python train.py --arch="unet" --model="image diffusion model" --dataset="telescope images of galaxies (Galaxy Zoo DECaLS)" --train_examples=44167 --image_size=32 --horizontal_flip=true --conditioning="none" --objective="epsilon" --cond_dim=256 --norm="groupnorm" --activation="silu" --weight_standardization=true --widths=[48, 96, 144] --blocks_per_level=2 --scale_shift_norm=true --attention=true --upsampling="transposed_conv" --init="torch_default" --residual_init="none" --optimizer="muon" --muon_scale="original" --lr=0.024 --momentum=0.95 --nesterov=true --orthogonalizer="newton_schulz_5" --adamw_lr_other_params=0.003 --adaptive_grad_clip=0.05 --steps=7700 --batch_size=64 --epochs=11.2 --lr_schedule="cosine" --final_lr_fraction=0.01 --warmup_steps=230 --weight_decay=0.02 --adamw_weight_decay_other_params=0
Rows from block 2 of a small image diffusion model, named by matrix and row number. Rows with one number belong to one channel. Each number is 500 + 40 x the weight over its row's rms, rounded and kept within 0 to 999. All counts start at 0. Numbers have three digits each. After the name is the row's rms in percent of the matrix's.
After each channel's rows are labels from the 100 images, of 14976 (inputs lightly noised), where the channel reaches its highest value: "colour at peak" is the nearest of a few named colours to the mean colour under the peak. Only what is clearly more common there than usual is listed. The data: telescope images of galaxies (Galaxy Zoo DECaLS).
# convs0: first 3x3 conv (model.enc.1.0.convs.0.weight, 96x96x3x3, standardized in use, each kernel summed), inputs 48-95
# convs1: second 3x3 conv (model.enc.1.0.convs.1.weight, 96x96x3x3, standardized in use, transposed, each kernel summed), outputs 48-95

convs0.21 096:499541484517518481493475463487537506520496557549493490580549430526514500453546442532509517570448421482429460489529559485517504499550498477499514
convs1.21 090:496518466572443529492547571488481492501465495490518489465480485535391606525478479467488506475490554512498539532494533512500445502522513439556516
colour at peak: grey

convs0.43 108:494485510504651538486496498483500462473521500502449470623592465487544538467487503610518507465513493470462449466516457481488506521535440507497568
convs1.43 101:478543507491396480400448498541476508563505456501506526507508471479456468590496519483446594545505539445553473538501489471460535562486517452586524
colour at peak: brown; grey

convs0.34 106:451477503502424458496543471497507543502517513546538536443498500535564518460427500454498535500502470460501538445502531590482530458499520474487466
convs1.34 098:566551568508531495486526481527497519472520574512467462481530492446520572476571503506525473551570520542482538570516520447501528481578527486463526
colour at peak: brown

convs0.13 092:480500534512521433502476477435577445487497508475500516586526470478448480516473517522553505509526538490580520448456500481450403468477571489490600
convs1.13 066:466497462557519528509504468520487574550487459494460464413490412492476483507509480389498496522531506494486425452480494466523519558479501505510515
colour at peak: pink; white

convs0.38 091:525538481488404458533491479507426457513456422576474514471503485502514517441548511458520526540531515496424512537517504464530455526573516517481517
convs1.38 094:484468504483557504555581520537513520489561494460587539459553473541498516505472451473515468488503579517513569451521498488512523540568471489538517
colour at peak: grey; brown

convs0.41 088:521511496524504535595503545524448539580504457509530474460478468495455502479429514485516481511562477532417502538465470551448513485456466451548463
convs1.41 070:441531491489489468523544476540508491497507514457535629502449598518496496545534583533512474491429491512541572544555537482520492481507563496501484
colour at peak: grey

convs0.15 104:449477509551566504498477505464497562487504428456493503514515447581521531563448497525525507549519414476497447409530533493410486559473495465484451
convs1.15 069:487479529512459457463420465483462480480523535543482534551481557513506432553542534413487490476518448489586399509506506479505476509422494532520535
colour at peak: brown

convs0.5 088:519537457479529483488488554549508411488505449491458485504473519535517515502521489488561522513523489524450409480438427422522535471494566617507515
convs1.5 104:529477527505528404477464489458521503523530545526393507537567526487559527512544544469556513561527541489514454594504549428499494503493510471428528
colour at peak: brown; grey

convs0.8 085:538427558537493504533523514504515547503442493467499494631512454489491579456463525474568487538416407505482501384495504542499460499531443464489535
convs1.8 065:539520516484560502457511473485468506538581525510561489429518469518462485541458512497461474498562459525475476468577582462522472428501465496434483
colour at peak: brown

convs0.91 090:452469433556494545570497513499486579535506478550499491475510493471536472483536454506500477518502556507457503578490456480545511554547549482468488
convs1.91 126:519404457464479436470497523480468399453459539514556541525550509454473462478463455468508520442451528466530477481531514482518531534504479463485529
colour at peak: grey; pink

convs0.3 078:550503468513459471593478496524493583491513407540512487408491541493519516481502531539459482572487462517436491599578574562464532503511467436523497
convs1.3 072:514522522506556513541482469543470504504403460526475474458492378553489513490475516503441465485480473484491539424477459545547448497453501508539481
colour at peak: grey

convs0.56 081:520470409509479451469489543466501536519470482513511512475431535482567531564470506518513549466488485512420463425531517489507536432476489471474518
convs1.56 108:498527447425534443519522522459496482521554546554505518498456489519507505475565586488402444536475454498507502480501522527459489464518522434590464
colour at peak: grey

convs0.6 090:548480545510609549514515534525476550501473556455466502574516541547528405546416511553483488487497432543441462485465402466499482504467436507529491
convs1.6 104:514522445524473495435525533498524542474442430546465552444483514536489480431505495569537540388529533470545523507541556511505504456505558530489479
colour at peak: grey

convs0.9 156:513503482516343520581480498554440490510487486511529542320516503473504528505502532513548517535462510522471486497494545498505488519535525497474527
convs1.9 107:463473462510588520637515498539541531486508561508491557558515515522557481489514497523535475520525475575537511500491489472558459479543490568371550
colour at peak: white; pink